From a checkpoint of a small encoder-decoder audio transcriber.
Training: normuon at rate 0.0061, batches of 64.
Rows from block 3 of the text decoder of a small encoder-decoder audio transcriber, named by matrix and row number. Rows with one number belong to one neuron. Each number is 500 + 50 x the weight over its row's rms, rounded and kept within 0 to 999. All counts start at 0. Numbers have three digits each.
After each neuron's rows are labels from the 100 texts, of 14976, where the neuron reaches its highest value: "tokens" is the input token at the peak. Only what is clearly more common there than usual is listed. The data: short read English sentences (LibriTTS-R).
# fc1: MLP up (decoder.blocks.3.mlp.fc1.weight, 384x192), inputs 96-191
# fc2: MLP down (decoder.blocks.3.mlp.fc2.weight, 192x384, transposed), outputs 96-191

fc1.326:545562526570496532511459514397573453528515558544532509509442485621491470492538503550599491479535430539446488487453570497514436592497500439559513483584523460524470485455509462521541488398517538567566423513455479478543434441470518413581469465460431445465537527509561433451499506471554539472
fc2.326:506442520547500458487522597488510447542533486553442550540464479513502513514427419479529465500547462550547570484544503412515541536463461520512501519490465514429566496473520496465491565436586432421570439547511483555493493479439470447483588435507531567526480534427475506524514458425520457503
tokens: "'"; "i"

fc1.297:532536432525473598464510506502541488629497510453545516500444533481431512455453562409476442522420492500531483498537516651630593490456530514485558444541531539456480614517494423545496496558450482470572557549436555423441454517467476441391492462556444521410448500497509534587513464604425552514
fc2.297:538444535518633479469539518535534472489523512548585459519520514494567482476492476480528481470490415547516496558490489495514504476445570542580446565478530542515549523486518545476428446410478637563528561526588384580514479554535491486579587429432404594517560623557434522557534558456458496481
tokens: "d"; "n"

fc1.31:537555511591509492424472498552533498486549503520417601526558410542460444499526498410550374526528518433466487502612628530545483502467430445534590482539422594459458545492424521464481470569470544477482579550426496633525457486506462473573475443542498418498485481508495534488531445497451455488
fc2.31:594550413592498524516513558490498522543479413491470406466478500462497588509543427491563528524545450539479453492430490519566505464480547443486581555439529562490528439567379401505476453456485552499549470433514494506504488477591529459424541515518497483587440450422553576455497449460493540485
tokens: "e"; "r"

fc1.315:466529495451488501429534519532528559592427556415448601482417515445570518467500550539441499459463505470462449566462460507347482429476464485530515493588410445548463597411452615588527492592526469412536563527532476426538555524507467513512527443515461454446488482495514586570517431435469486476
fc2.315:505389414521455516557461507481494469507467590535531605549488547575528446460553650507584475482469516557520507442531522514491508526474516504438517447474440481434551467477579560491499498536488490576525456574415566570512500494527512367593454491434484559391509506538446503512530451427575472485
tokens: "h"; "t"; "e"; "w"

fc1.106:444461496491460553453482546505494477495474526477520552448567404527444503574537409490516464510509468500501461521558567430482422490455528467468427491523559573512517501433434493575503584484518514552509554430477453503411568506484510526480530511519501454506490412523333561510556520476486407531
fc2.106:538574499547462448527413528448473503463432461460529524462516527479443545496412558468550486481484419429507415530529481416529519471567469466431504493439504514526451434578495499517517531573519581469642526565469413490540522532471529557472574542542475473600459475498465458571496581459389458539
tokens: "m"; "r"; "a"

fc1.254:493552515458449518535463525493566526473496464493438535505469510462499440447569594536506408565539516418586554485470467410546451451500501432476448494592538422532540569422381547431504463519462443413549547547503432471472523391464503461496443496498572474482458554391528531576537484555497411495
fc2.254:482470403467450541546553501503486488450560514518480452519383572549474440474574558444506539505479512509611671479466446470486474516546521475473566481518457463419542501518548478468479424501469549583461406510612525508441483614469515534559525497425484496542528442518411537549416532511505534382
tokens: "m"; "v"

fc1.333:507530489480508520519399491504584496547572473396521492412414486520548421524399559486588519571462503526583407533479531464473475550451526511391561542470526501481583565487514458434640564464515503573498494430479398481529522457555543470453525497565496503485539518552460513482506504501446532549
fc2.333:502524460495542524518418466533479543488528486578422499586472482567526567488543508525570468528499453453519521425409513427453546495578523568453396464562530493466451570515558500467434381576481586479454460489482535589508439532459548496448560500559537527556597554534544439432452527463557502494
tokens: "'"

fc1.78:462413564407509462632437531485498556513521505519454516492458458501464525527444556520379519477534496561503618500487614545452470433469485543525442496445582454542487491471544462494455489534441447540521457542441529443534450458486377491537462573543553486600504471557501525543430392614560468540
fc2.78:438513479510451549448516476591496464538462490606427493412467523441520472524514526496427532491530392457462457469410512433521467528473560461555522490502469465465470535498470516591475455436461498600483559470416500508446522560516470530508565586618463507523490444444608424467588476499539435558
tokens: "y"

fc1.353:545475402523454552443501621443542561500485628439596507542448497619455494434551535611539465445507557499486465462453560467494467497584450430459559509580505499582409542407497421406445484519503497530453480428535508473533506468491513505493526560459442476495482557462431571474504511552498451482
fc2.353:529452464485501474609515485508416551456504506438540458473539571478521493477512480458501571504583534491463479454552571448444513383500473398478567429520493510506465555487568506433581455427557513553531535453576470534579546564481516469508430492496532487508501590510500424569547483475449451465
tokens: "'"

fc1.257:540535507539496610548477477489514559473462520486471422455515421475501589529488549561450540444504480497496453487475607497397577532546367547504567575530545537349474523486430467579431543371530433416494507464430519484653506483581497532432487435514453500506519457421441573496491459503523545483
fc2.257:551500494472490513440509542540439524551476524443492536453482538523464460461473479569511417535461466492594499502579457396463589484533477480493554420480476491491466497450490626435436478528470482562483501551611598464527475409452525433475507551507557544497519419569520458621446467477477479457
tokens: "h"; "<end>"

fc1.24:414483522495498480566597450423447505536431534436508403455444527508451451575510510539525532531482487510504590527540454527398556462488550513490529468411490581421489581506468552645478494543478511473533533484492471578418619484540437421444449502542471535487477507498530536586540622576528466531
fc2.24:533500547519516571452429499492451471446558449495487563517429531462470483601564462482509502477483435500448420533537617445540396523464589307599525484481536515593494448487449554474474468435492388551493515480488513580556501538544526519492480508465586518569476497504540605493470509519513501476
tokens: "c"; "a"

fc1.142:553502603486514507508458555436560502470377538484540418517538509526511493597475405559515569549552480485532489513489584502638516502616495441459592472494452502515509502455490421454494476475489493500423435542460545508458456528466512344458456463510481481514502455514519536560452503473569519464
fc2.142:491531507494570475513508456543473538456546499403461453556461567520544429530460436494458509523443472446478428448439447462522555546565614510531450431479438536584520531538504495474496594448513485550547501524458536484475573469504541575409558546550496576453484490414542578587421441440506517455
tokens: "m"

fc1.382:537553494490435556544582510472442495580529466464475517498495472462444542393498513549437503474522445475517592560473439530533419515534499482427538429522520565435470533503541537544414598522471409487468473426488587506466499518459425471525460387586492464476522506465480451567519383490422504528
fc2.382:448514509450548546506415455511533450475449585508553537515481517384441448518514512541455452506553445499461540519535569505490525466548530503518494513504466461522503444481414544498528466524480515508530527371494479568620571417455529509518469484541554456569467485498511435535551506456484588447
tokens: "m"; "f"; "<end>"

fc1.309:597540445510483471645467563499485501463429506513495545475544512517485554481429604549526465509546495406492555588558483558370520466404509453532454526552528462475560554457447535631467495528455475396504584481466529554534527469523512541528509439450498539432552548539517519595525400437434440503
fc2.309:493524510598520559505456432481454466418439535452567514541479459532420559568500527392466457557431454520491492494532527455543512549442549465541511536592451492475494442541477503498515449496495618433543420543452495511420568489468450441536574424537486466579574464465488433432554572524364541516
tokens: "m"

fc1.335:514494576497542534487550489486475569518567449507465489431525572439478579490566444561480569539557441484478456464546550486485445437470604524465516474542538517476487459499415478474523520436511522493500540621462537529570527358511462616612570514463564494489433493514419511459466496590466425416
fc2.335:467414463475485401530433546490471545515550562446420445473449479449465486476551462558537464450583575558536563472592478471449531490529574469402462566560541460465493410468477488452415449529480531551436467512531465465443542561578585550576497480545431524431508590448421469496511426564456473484
tokens: "c"; "n"; "g"

fc1.352:507544524604528504419424424540514427444568497543416492542468471604484476464487522505408488529569420496406513477504488622454457485511491403485552541485479492416467545452450483542473478510483532479598507427486592535572496518505449494452563548529422563455543552482484518514439544531388516490
fc2.352:485565533533553524522575520423510440511562564504557572467486439512451590499484521509545475480439526434451468460526550483548535531504524479485447489521546474469497469451467559410532419472498522595562557430538631506503456486492487486494440488506595490534695476493470598470521565418518560510
tokens: "u"; "m"; "i"

fc1.63:544531550476520554506456405562437522578499564486542520460507474469442575464394481492536455553520510573497502523448616526555441529393411522503468570503455506439459444480557437543506521368476547535499486464536476524482438550568444585501463524498505465471439465519500429510503494442465490437
fc2.63:394548449485527530508502430534494524473572557506417497607453587544449538403497474396534420445501519479526513468540490536439540489488473434465608489425504516513475554475460491520574484526451622551460515502566521435550509481424510515503535461444437539527407528570522474586451492411460597453
tokens: "l"

fc1.30:473494497463526530544467462397560499529563586460534505502562463456543561437516448656547497558616431554457479496554465526476567461459409522439439520358504533483476554487491571518532460486466459508478474480541513564437515521588516492534516534477491412502548471476499504407523477543524526524
fc2.30:523485562501573517457426482511559501496537490512499517545469487466696518438451535486510534452453522522489497426489474603432499491390521510421518514521529489534468426537507561463481525483513427601552460379502412472466525562491473450457557512436530437464431525484437545516492369492477555461
tokens: "p"; "i"

fc1.229:530438484527541529511463472513574501516468448458634449483440440531573496539527485403534455495547451542459533510504432454444544475438583565406422557439593526476461425534364539564517491524516540516489558556565544478465509509523462509454444541468602517586512524524487528518519576514488545522
fc2.229:601448496498507458483527458544490486483418552501482510495536512457483491517524620495579466491530434521458427492478496421538475477440460388457459446459484571516472535553480431522474482411511492431503505438515446528478525501545580575570555609530372526579519505530476589478557510554436557475
tokens: "p"

fc1.244:560526514486503489561511452522527566543566450489550456437536579619454457357497451454515473512547492529513518533502522438486521466467489440404534517473481539421465499557512383510522493559465546403522621488487503493426469527380481446501532493612441499539462505560465462432499402481480539468
fc2.244:389450508486465533526521499568489534546397590577473543537472504422494404513496439394439484575550555503516540495550472573557486405492502570527437523526596511484505428524424408467503576486468490487553517482496420471502552558570527535514503507441457488511532560516463462482481490539480502506
tokens: "p"; "b"

fc1.139:524527447498579629489590494458461552595509576483585440496485495403499517538473494499418516548465433488450541513421476525400534521476530469433476552498574595446489603452464520494420589549545509524548429463566475464517494547471478536535425447536588512460455475571572561522491471527482513545
fc2.139:468428457532464452512529521505428511484521486490574450582561519524530451517399547518491536457483507459516413506480473496460448489493479532504490477574501538469504490568581526471506548444572532466434521514601526484481514522441507447415501493537479475551455529555461518529468483492476493577
tokens: "c"

fc1.238:469545496580454512480525469606492485493459553491518428495506659524511548578549535559463487481489545610440531493483530435508447546547489383569541508464506527506553523464469385462494500582420485604504453429584544504491491498579507478582478486469467509484528503547564529575493473504466470579
fc2.238:515556504356499534550565476512539442579475554572567459495452552511569458496526501522451487444414533571490531575516489564442529516505443530551471544544590522513535429484492485502427500561541456546522526479489506452529463539423543500547475554505518567582467418524530543407377518558515522556
tokens: "c"; "f"

fc1.123:483517505493551592511443405496518487519399506466487476536496448489407445544521459472476491417513440440497518500409535479520622426470416483488458490462520526517527505458527417404522459489583457500521451536516549552572687610596460483621434457510524506443529557521553441535560555498442487510
fc2.123:494484549544419397491548499461506462439612561500395538600549477434542475504530524491484484527499349361531449453532519486489565516514508473382450405410465478573510555507429494495503403520524573519471451443549497453520488533521538513525531589482504429585481431430458452444522485532509551533
tokens: "p"; "b"; "g"; "f"

fc1.185:496562507427493462456498518424547567608419500492434559497564486413482496492483530491507456513521403501492494466514478467477560542513409602467490515500552546537411474452445520450488556473386539490502427407515612608459485556523505438477479421510491391605506468552563545494550540540452567566
fc2.185:423439543500487567644464476521528456554455468532592535446440457491489471469470502489520536432535445533485529531412588439528549473532519490499461565534548381432453506433380380563447523523484447591523473497540425548535509516495534410526472605470490460474535462509463497558499485518529500468
tokens: "r"

fc1.205:380493457563479462428430419596560522433464501404516511522489386418453520531554496487529507538459490514471424418479461513494529428493480443405590439489408603388546486499505417483482516493530554516561492522497478429454510514549518510511528555544490522483526604553505621441541426493483483495
fc2.205:629551465399528525457472528522546505481496457505482598408567545445491565580458447550481526544467491478549603497505510525444534501563565604493515445470578467457501426407500389527510510499492439486396449569508468483497505490569501461488549538531547499467554445569560370502452500502498476488
tokens: "p"

fc1.318:436528468526475488561416544507486518456520423462488557411468494502493526535523488602495375555490476535482519450572535506602531462466466550572571547482442522477499508509407518445463430488472543519442533406413436444470482410469479460487589486520543509484471474434476576531516430521482440547
fc2.318:478441402483599551460592579495566475582455502512496516426560466475464494426425595517464535570514489442499494499507549467415562535468564511448434511411436456569489448507580444475469494519499482470473540472440466485463581423543473550591455562540478538518477480503563458509512545486556505483
tokens: "i"

fc1.161:443522465392529528532522500549427509480568483500482565472560519538516540521462410611445546571451551578466486496578527591469473471428474479543489508528457491570505461444514537556499442569512442542494587487478547501518541589478448535427493512447482545436547448474531473485502542477445471558
fc2.161:567601396462441504458520525553526479458497488479397511570487502473472489571483407499552498412530466541425546503514509511465524546563540471462448488570527582449513458490555543452520481492450466421542570461453513512545498509545483459498505552392564469544549350487475521543556438414407488517
tokens: "a"; "s"

fc1.287:523443526519471525472512477549419521463492461397478531516471460530508529458457534539445468475627541572448414570481574529519481524541481535447484509458454519523557496532525486486583637572547469650548496465414458392517473407477516464523506528409433492533474571434564561491564496534422443521
fc2.287:468445566525448558587539497525479516487553468447527508441481545420479511637501482481567512478521451548503446512511450472602563574452489470484392575507463486503435563447499513452597440410397476460513466557509552511514492420419492554515437559526477499474560531558400538481492387506595432551
tokens: "e"

fc1.375:536529494445487482460381486570544512527459514547453517508437481371474613521593455410465526548494469511451498519551509546492497540545482529501593424543450553519462500407524559556528537489441478413490390485585454514503516475423469392496347448557471484522510579516500457534603479492534570623
fc2.375:498482560453468501469474495478529421444488513533508514532469575450471420502450394559577462435486480528454614552476484415543524547438412436393556530513488560507548441580497595515450516484517408488518583499495504483513514418383452529540572522404556380556493492397503499428501519427464543567
tokens: "m"

fc1.278:488477477524471438514491525369356570593521442492514560520577446466613431520527468560464548542584503569593460456381540541450451456529470539555398499525494419552471435474563494535482513409450490479486510436536571540516485457561508520475513505515536479543529444598476454507512425484437519473
fc2.278:485563493460460478418489560496478455489540458432546461561515469530448512504534566463500500412581491533511546571553484492510476523535581489517516601475516452537454503535482513407566495419470419504609527528474536473514430501482495467609533399577546529488487536437666503462449468450466479479
tokens: "s"; "i"; "a"

fc1.231:554548438458508498524465570421440522531477483452510437576489470557460488525512537540538460462523507482475618517534561560579507540540522535460457566443507497456472545450493557481486482447460423471490443499513426523456421567552505510450493499459426580572505382554489529525492514590437479403
fc2.231:537509428469466445547518527468468451439485469393456443503533491380490499471466446500455632526488407495565529582452454536525574608610452584601557515499526468533510482436485494485622570462483484519491506478555598441539446521528415424441535564469447453413420482467528595540421429492405415400
tokens: "e"

fc1.284:572505554533599455506410518446405516468439512501550533483519507570445509507439513577506553462489555553549459533552561563475410598508491380506444360517472561479505596457498445501446530536466503600620427484463499454501602500508509508543563558523457472516517524569514456431509472472542458445
fc2.284:568477523506546479551527508488554539477471602504406488457542551461462494432475462465474411479460465529542532385534443631554486462495547570462598539572498459477474539458524462485423467440539521537470472533545450501517491541537608466470583578508504515508579527495388506505518484508503524523
tokens: "'"

fc1.377:546545544510429480644445422443558428469427520452552492471491543544511536474603439490502544553587556484463513472537487395483625550512513543519470565590472468500581430520494528481517492484450437476482532510511484503471416471511495523545471495515506513492545427496525480456431508568526480595
fc2.377:493558495440522579470456542535409526415498500516500505498456575439502575509539552506437551563428485444519539541507527551465461504483543574533573440549509464555459458555507565483503413461471497559418460481454540496452491541506412579505511464520478488528415549554431448464453503516480579488
tokens: "i"; "g"

fc1.113:556576553482517502489462453581490497534498411414551512620470466471608510510500591479521465503513450496496518505473419577411494516587449460492555526610407557524480469626532576522530477563503511396497464518495457482591514494523400444511461506491476439440557524519569527475531559583551473410
fc2.113:527457498408493584637600416561553553499425504499492506544536447436576507468514492542519464536496452492470485466522520432533502411514424505462530576503565446574563474485581510459479496471469544508494492521576428522520526429559548504525472588370567446456453468449526407434532490500477472445
tokens: "h"; "'"

fc1.153:451525502482423531559519486491514472502525506439571589437441510517542562496452513468585463424523505416497483552585412532508407459456504483451514575590487485575542489380400560528526534458471444549534459556547440385507537553439520517562408547526433550411455513568514534442503491507461412416
fc2.153:497460438518482541504465481520455521445505516484569516485534544550526531558512602587478529534377456560537481453492375516490511456521397527580445455495476517422537478433435523504468475423490497494545426548402461551504546470539503418509617422514530503428485498562454498501453411528452500559
tokens: "l"; "e"

fc1.304:463639494565548524525548537551431573549412418506520490517517531556518516476582604547424638571466501583510467453559549537511519563390494498456516538565576564454504500444437469458545457556423453511486485461510498513510502436494420486497554528515424508539530510506419480582539444502458508534
fc2.304:530495552444558528487613479479435484444484522501431455452530431500453466559486533505523531505524393475467530570581493551584482415526457579462486548533568547521433480514515496473480455537506430472491550443528504496521580518523450432492450438533519537358441413537499538487477427468504519494
tokens: "y"

fc1.119:578466477462476575452517528477492519525405573497534494498539521575473548503455437474450542480587445457474493431431452529516399500522526418493553465428545524609481629544509529485462471527556493485475610529437538433577564511487513539471446403469550537462558468419496456529451442503475549417
fc2.119:502547562557518429542509413585476566487564498477601523488491498518526443467514437461525509534432510505553527608471516584459432522512575487497455542533491451497540562483440518475480527418494399576368557477571506549475488470549583618491530475525538544458445529542509476452553440480473504480
tokens: "a"; "h"; "l"

fc1.295:484550539531579487547512389587395583564523486449517465473527521502519420522486496409477524499471438503595557462490420531458525454512514512516530563518418539491574516500472477531430458550517456494533526485623535538465425482514443549521509514460515394567497481501436505426469423529508572562
fc2.295:535549430487511527520551502418547460590515448532432488523472417476547465533440505425542514439457464475454424489586434429548495562485514530414578568476441489535517499546550569501404466476550485517477545481463552438601491477539432559476555478598441493492529509535490473503458518513448477551
tokens: "t"; "m"

fc1.7:583461544570589522501463483559542460548477532413490525519571458458483480524467549477496568430532548495432442476558594501497505525525404509475507440500468520440500444467550539608525445500442532492515521441477397523622471567487570530468569475443440448563534546447538544575466505389487434526
fc2.7:583492514549481462514478503457577488440503555478431458437484519495467560481502558561444456588446498522517501557456511470549430492397479576565529539441584438526620411548479446523479564505560573485532427512510446451528484510555622497485588531419456399603434485409567517485561465450514469469
tokens: "e"

fc1.308:524460488510383569511420475454536497521404519428483512566457491513388566501492534512512506485591531461590535591537524438432480498570445550374471530524497549538452419432469552384407574496559470471599484486512459487511494387518544474470430484511522407475466518468515590525436552472507457481
fc2.308:507467452586520438485621523565542532518462510579540497510514415497470468447500497476434532537485470504498538490538450522560619490546468479453547438457562474495611611492514443415475413587498446489366508447448504447506515518563512498361489468479525506576455531615497521485481511487494504553
tokens: "m"

fc1.144:551644427539537514523527479574466493464439463544444490428516468512492548517533517509554409449429453501481587527437464433510462577483568486473520509513458551418385483413454526429541485574489578473525471554531526523416604535506510568460494510500442492557530558466488545523545422463559539452
fc2.144:439487476483415440485603392555447458507556569475461537442546355495419540517508531543493499555557558473523570488507457546477632470477601491573608441480465451546576497601466523522470548470437539514525488581517468524546524535523573451446480476506479488474520525513512528544487480492514466542
tokens: "s"

fc1.207:521513503494456597477498472558437464490416571426425436521496477584463477478466483488458534538559498661376432397453499476473479464525616592496515542526527485541551406505485487499569472511525436505500518523516533532492571565447486478478541425513604533469582488482536543497585507491454413436
fc2.207:482508411447447378454554507508433453450626537415507445565483494504437491462482538445521526563427460482546553483584522445509518465592511537474473439572611528568517431515555420516504454574484460541494584529490485554550512598461574413528509512473534440613524496483580527472554572475451505460
tokens: "u"; "w"

fc1.94:457473334506572478559557512459460507417469535509505441453462571539561492548532473471572597474517473517471480502514476544543543474479524490543402541575492504392507482534405493516532479461494510547483481514426488429543590454502480523531518395576502427481525496487562446501464481588525496551
fc2.94:479524420581478475422534501436484467535429501537484520470451456582554554479405415499543387469494619497603504486516465509493502457602554453447512515434514575453469484466448511434551462538474590442445550534491460514481436497446534511559480492574522499427551385442508487519475511486530482502
tokens: "l"

fc1.162:557534494362588513533477527521489458489423467504555446486479590455438496496581471458447442456445532482498530540448551582510491531503462435467514545491490465424505541508557441536557402555491527517547460501629494495505508426538480508504382433476519468464475489595465496521530376584600486598
fc2.162:453535541487457473540496429452531520473514479524423562589503573534646681384408508503491554480348469543474550462541373483606433559396591548490511459466482490482483486479516447600505455478480481534405494534488535421504540555512539545451471600506489417535484528476520531523466495535457515447
tokens: "d"; "t"; "b"

fc1.245:418520476484500492426522457539452571521469503543505425503459488441600494468549483425465545516529492506559442504491570502570477452484467421445593511494501511468436480442473499581436425487459533525510556476434491486540466435512589508501505569538527449425474531512505506462517536506479530369
fc2.245:406512510478522517549527454497427571490451506520498407536492452518517517453448575421483561514510581542462464512499436489493511483452484538582485470506490539528447599569500545501563468442503471602524603537482492582468522535473438459521500504619467571413467491492533584537501521552556451592
tokens: "t"

fc1.169:481499462467464582441441541530533473515486555542516446533452476401496516533579439466437446490544511467444483549570557387464442536494460475485572485584561530541551511517526509598453473504539489498499516506496571435503489470456518546470551533506481419458530508599511532506452466486482443576
fc2.169:541534486535468459488567554465459488565468582458594439557478428405421460499445524484472511406548569575446562523441534499552553463469587478498522442506416503410608489509529503469552509519526517468554548464567547419515525424477527395451522554530397523529427461432569449575468507524510552495
tokens: "c"

fc1.300:537523503454477613538504463515482412563525474443483445438458491436518551504465547551479441534490467494529554517464529420393552477579523427497459572451436478519502552467503521563542512568519451549481561493469426375476529444417523529448427453521436467597612541431502513479476595502550529391
fc2.300:419439548479657470533543474495487485484463556523480531477499569491518467456480413392498417423566569552603551532443423589429460462476630505493480372477377428640491482513560493440481539546510527502455409479421534446455429485525468446511561472505554510446487451488435473493510434493534560553
tokens: "t"; "g"

fc1.179:560425540496532552614571498465511540400426497454547456512443518482479466473550525465510613489482464559460561479575571571548468604506429576506463406478521486426474432478464450468525413489478592542520427560495511519529494470475493475438519521547512487423490498525477525476581477502504475532
fc2.179:569392574530477506529606448529451543442462447412473426590497545528530527540424490490538546625459590432505463493424468464522514579594501496498426524548478494507549383471445455472535505547579567574510401474418474455492490515536589519429516493561525489544520538487433516534452430440420417397
tokens: "y"

fc1.75:476557413495472569554509492515502544518450502564457576375457527513527472508458566586452588487541449458460550493515380511516562522459512485443455583439593453525458529478466573472544463505428512531437448500433504517464453434550441508531558448544549495466557459539560462493425508548389415514
fc2.75:611519492506432428337471522449505483518587515488545398563599491445488567506437435469545478527526498570519614529532486532505503446521552488483608462478415543487476416507451465523507538486530477462496518539571476453442452538456544479536432518501529512532431561482560523504472510421473494515
tokens: "l"; "s"; "r"

fc1.302:491515445517494506647527442569517401484522461579471469446553507445544521518552426453426459508541464466458501508485561472533477481469461417594568576576415468438516563503430496601544508466419505570496448510498473616546485458573487553603527453517501523490500534456533437561507392452527458536
fc2.302:467449540551501540404535491511560527564525532570477494461435461516508534446487480412660493535408548483469391467521510448472452472583454479517502576571510497631438430452429533485457467534513526522503540503477499440440509504482484460549472488462512548489469417487534583440447515448487540455
tokens: "l"; "u"

fc1.286:447457418477522537513469552534561468454474531433475436631485522447510513483569530499481427506621476451529565546420504424483454473520518533514438529586458509534499588459479538486494514429498442549439484513538586449458425461498458466464568435556402544442487523540507600569510475530475497505
fc2.286:463586478424525542494552552465539492479492568558460513524490412433465556517580508448505449430487537504547547468573527553526526500521564513480579439433544492423461460505510527498433562494607478496573489461515478368493491593553563569494438472363518429590511491501411512445454502454537510516
tokens: "h"

fc1.339:501475383550593558482524456461489595490540495444591478546518444510485460507543588539574490594504409552367634472564534539491476537537422468470467444479511491445439507505421448539551409546460507548452553481522481461376521570485391520520478491575519498582485544508522570613564493621550480562
fc2.339:482511574472498525418518491500436534482480473443565618397516493457512502412499495456477571439477481602541454480520490494467555549537532421534487595554509467540517526557518533449447506458564506543531416501420374498540484476497521492552492477452613456477461436443527564588539512441423418521
tokens: "p"; "i"

fc1.211:481529522468491524438533522449492617483491529488532435452472465569515478392534492532540515512506494523515517445588515404523487580451519535484455580510536403518463490513550523416507438567490530475444500532434474491437568470480576455498489467550525466521567477478468501557484480531518515508
fc2.211:429492500462568451546349531479537488518432546519474452500493454491526539421530573542514486455523451594475510453506527548482649523480534482458472543453436353578556480412552465543570600518454496521571545460556414491544529513459518507546428580544433465499463390560550574506490599451550546462
tokens: "l"; "e"; "g"; "d"

fc1.263:532561494514549488515423562493606544507422487514422647503456588466546449516445441439457381488493525475580446389545564528514411537572453506489436428487475462505560515527505480435487491439523472463503474498476440509517597460409504474562464459518478563416455513498583538427583490459470469513
fc2.263:554569502477560503524435436446620469506545410585518515539560522408508538517430447526480484464528532531576623473378408500449419466521435452475611504490431470578509455498460445460514523466507443608521560458560474468587548471520497530522444512489582566490449442524458502488531494519496486470
tokens: "l"; "s"; "d"

fc1.261:527531546453488520511413451351549615481398498475449513523428539551423613428478466530544517559475416468486519520445503501563423442557545401509545513593502449569486605453494478485428554592520526508504448449468388492468527543481483499504508457517543495492502584514530528544438455557523486503
fc2.261:479394419508516564486563523603471543431515548454448436537454476462539601461541501495482440463502491441519528461559523518539535485470494519544550471535522460402551517471593502588492496497470499587626496466613517456524386558572381517581503520468535532546521442494471477479561483464470424507
tokens: "c"; "r"

fc1.189:511559432455536527489462538474489506498365576530471537492451467472486477498466492566596513513536561530438525539504477552477455506505531398462479601509523526529524492411507602393426536457548491524483507419455568555459407543491418435601549490511572471476489509447622526603507480521461517408
fc2.189:547448614470533500446493494538496515444531463485514436500412420398482513493475489528542481490483524472507639487447541553540531476469498562505376438575501508458449421476494531478507526524595528494548521371509457501512486598554483540524556501524500513530516448496440544477549476509454458434
tokens: "c"; "h"

fc1.157:379437361497524390597479559508537435662463523425484433486532389432470603511530544568506428599513531584538500472572510524482498449557516449531477558553450469499470477532471463561520527538419537450496572519486533498442480573538511528439496493464521556479514452608561520473535489484562414498
fc2.157:545505480435397519482441478460535534515538414599576464473482420486488396502504509461516451472420554492493501515524506532424485499533561564489545498451523499479556489479492436512524484479474535439413581527446591527560548515511574451498521518475394515403470489431554493458583523574528476492
tokens: "y"; "s"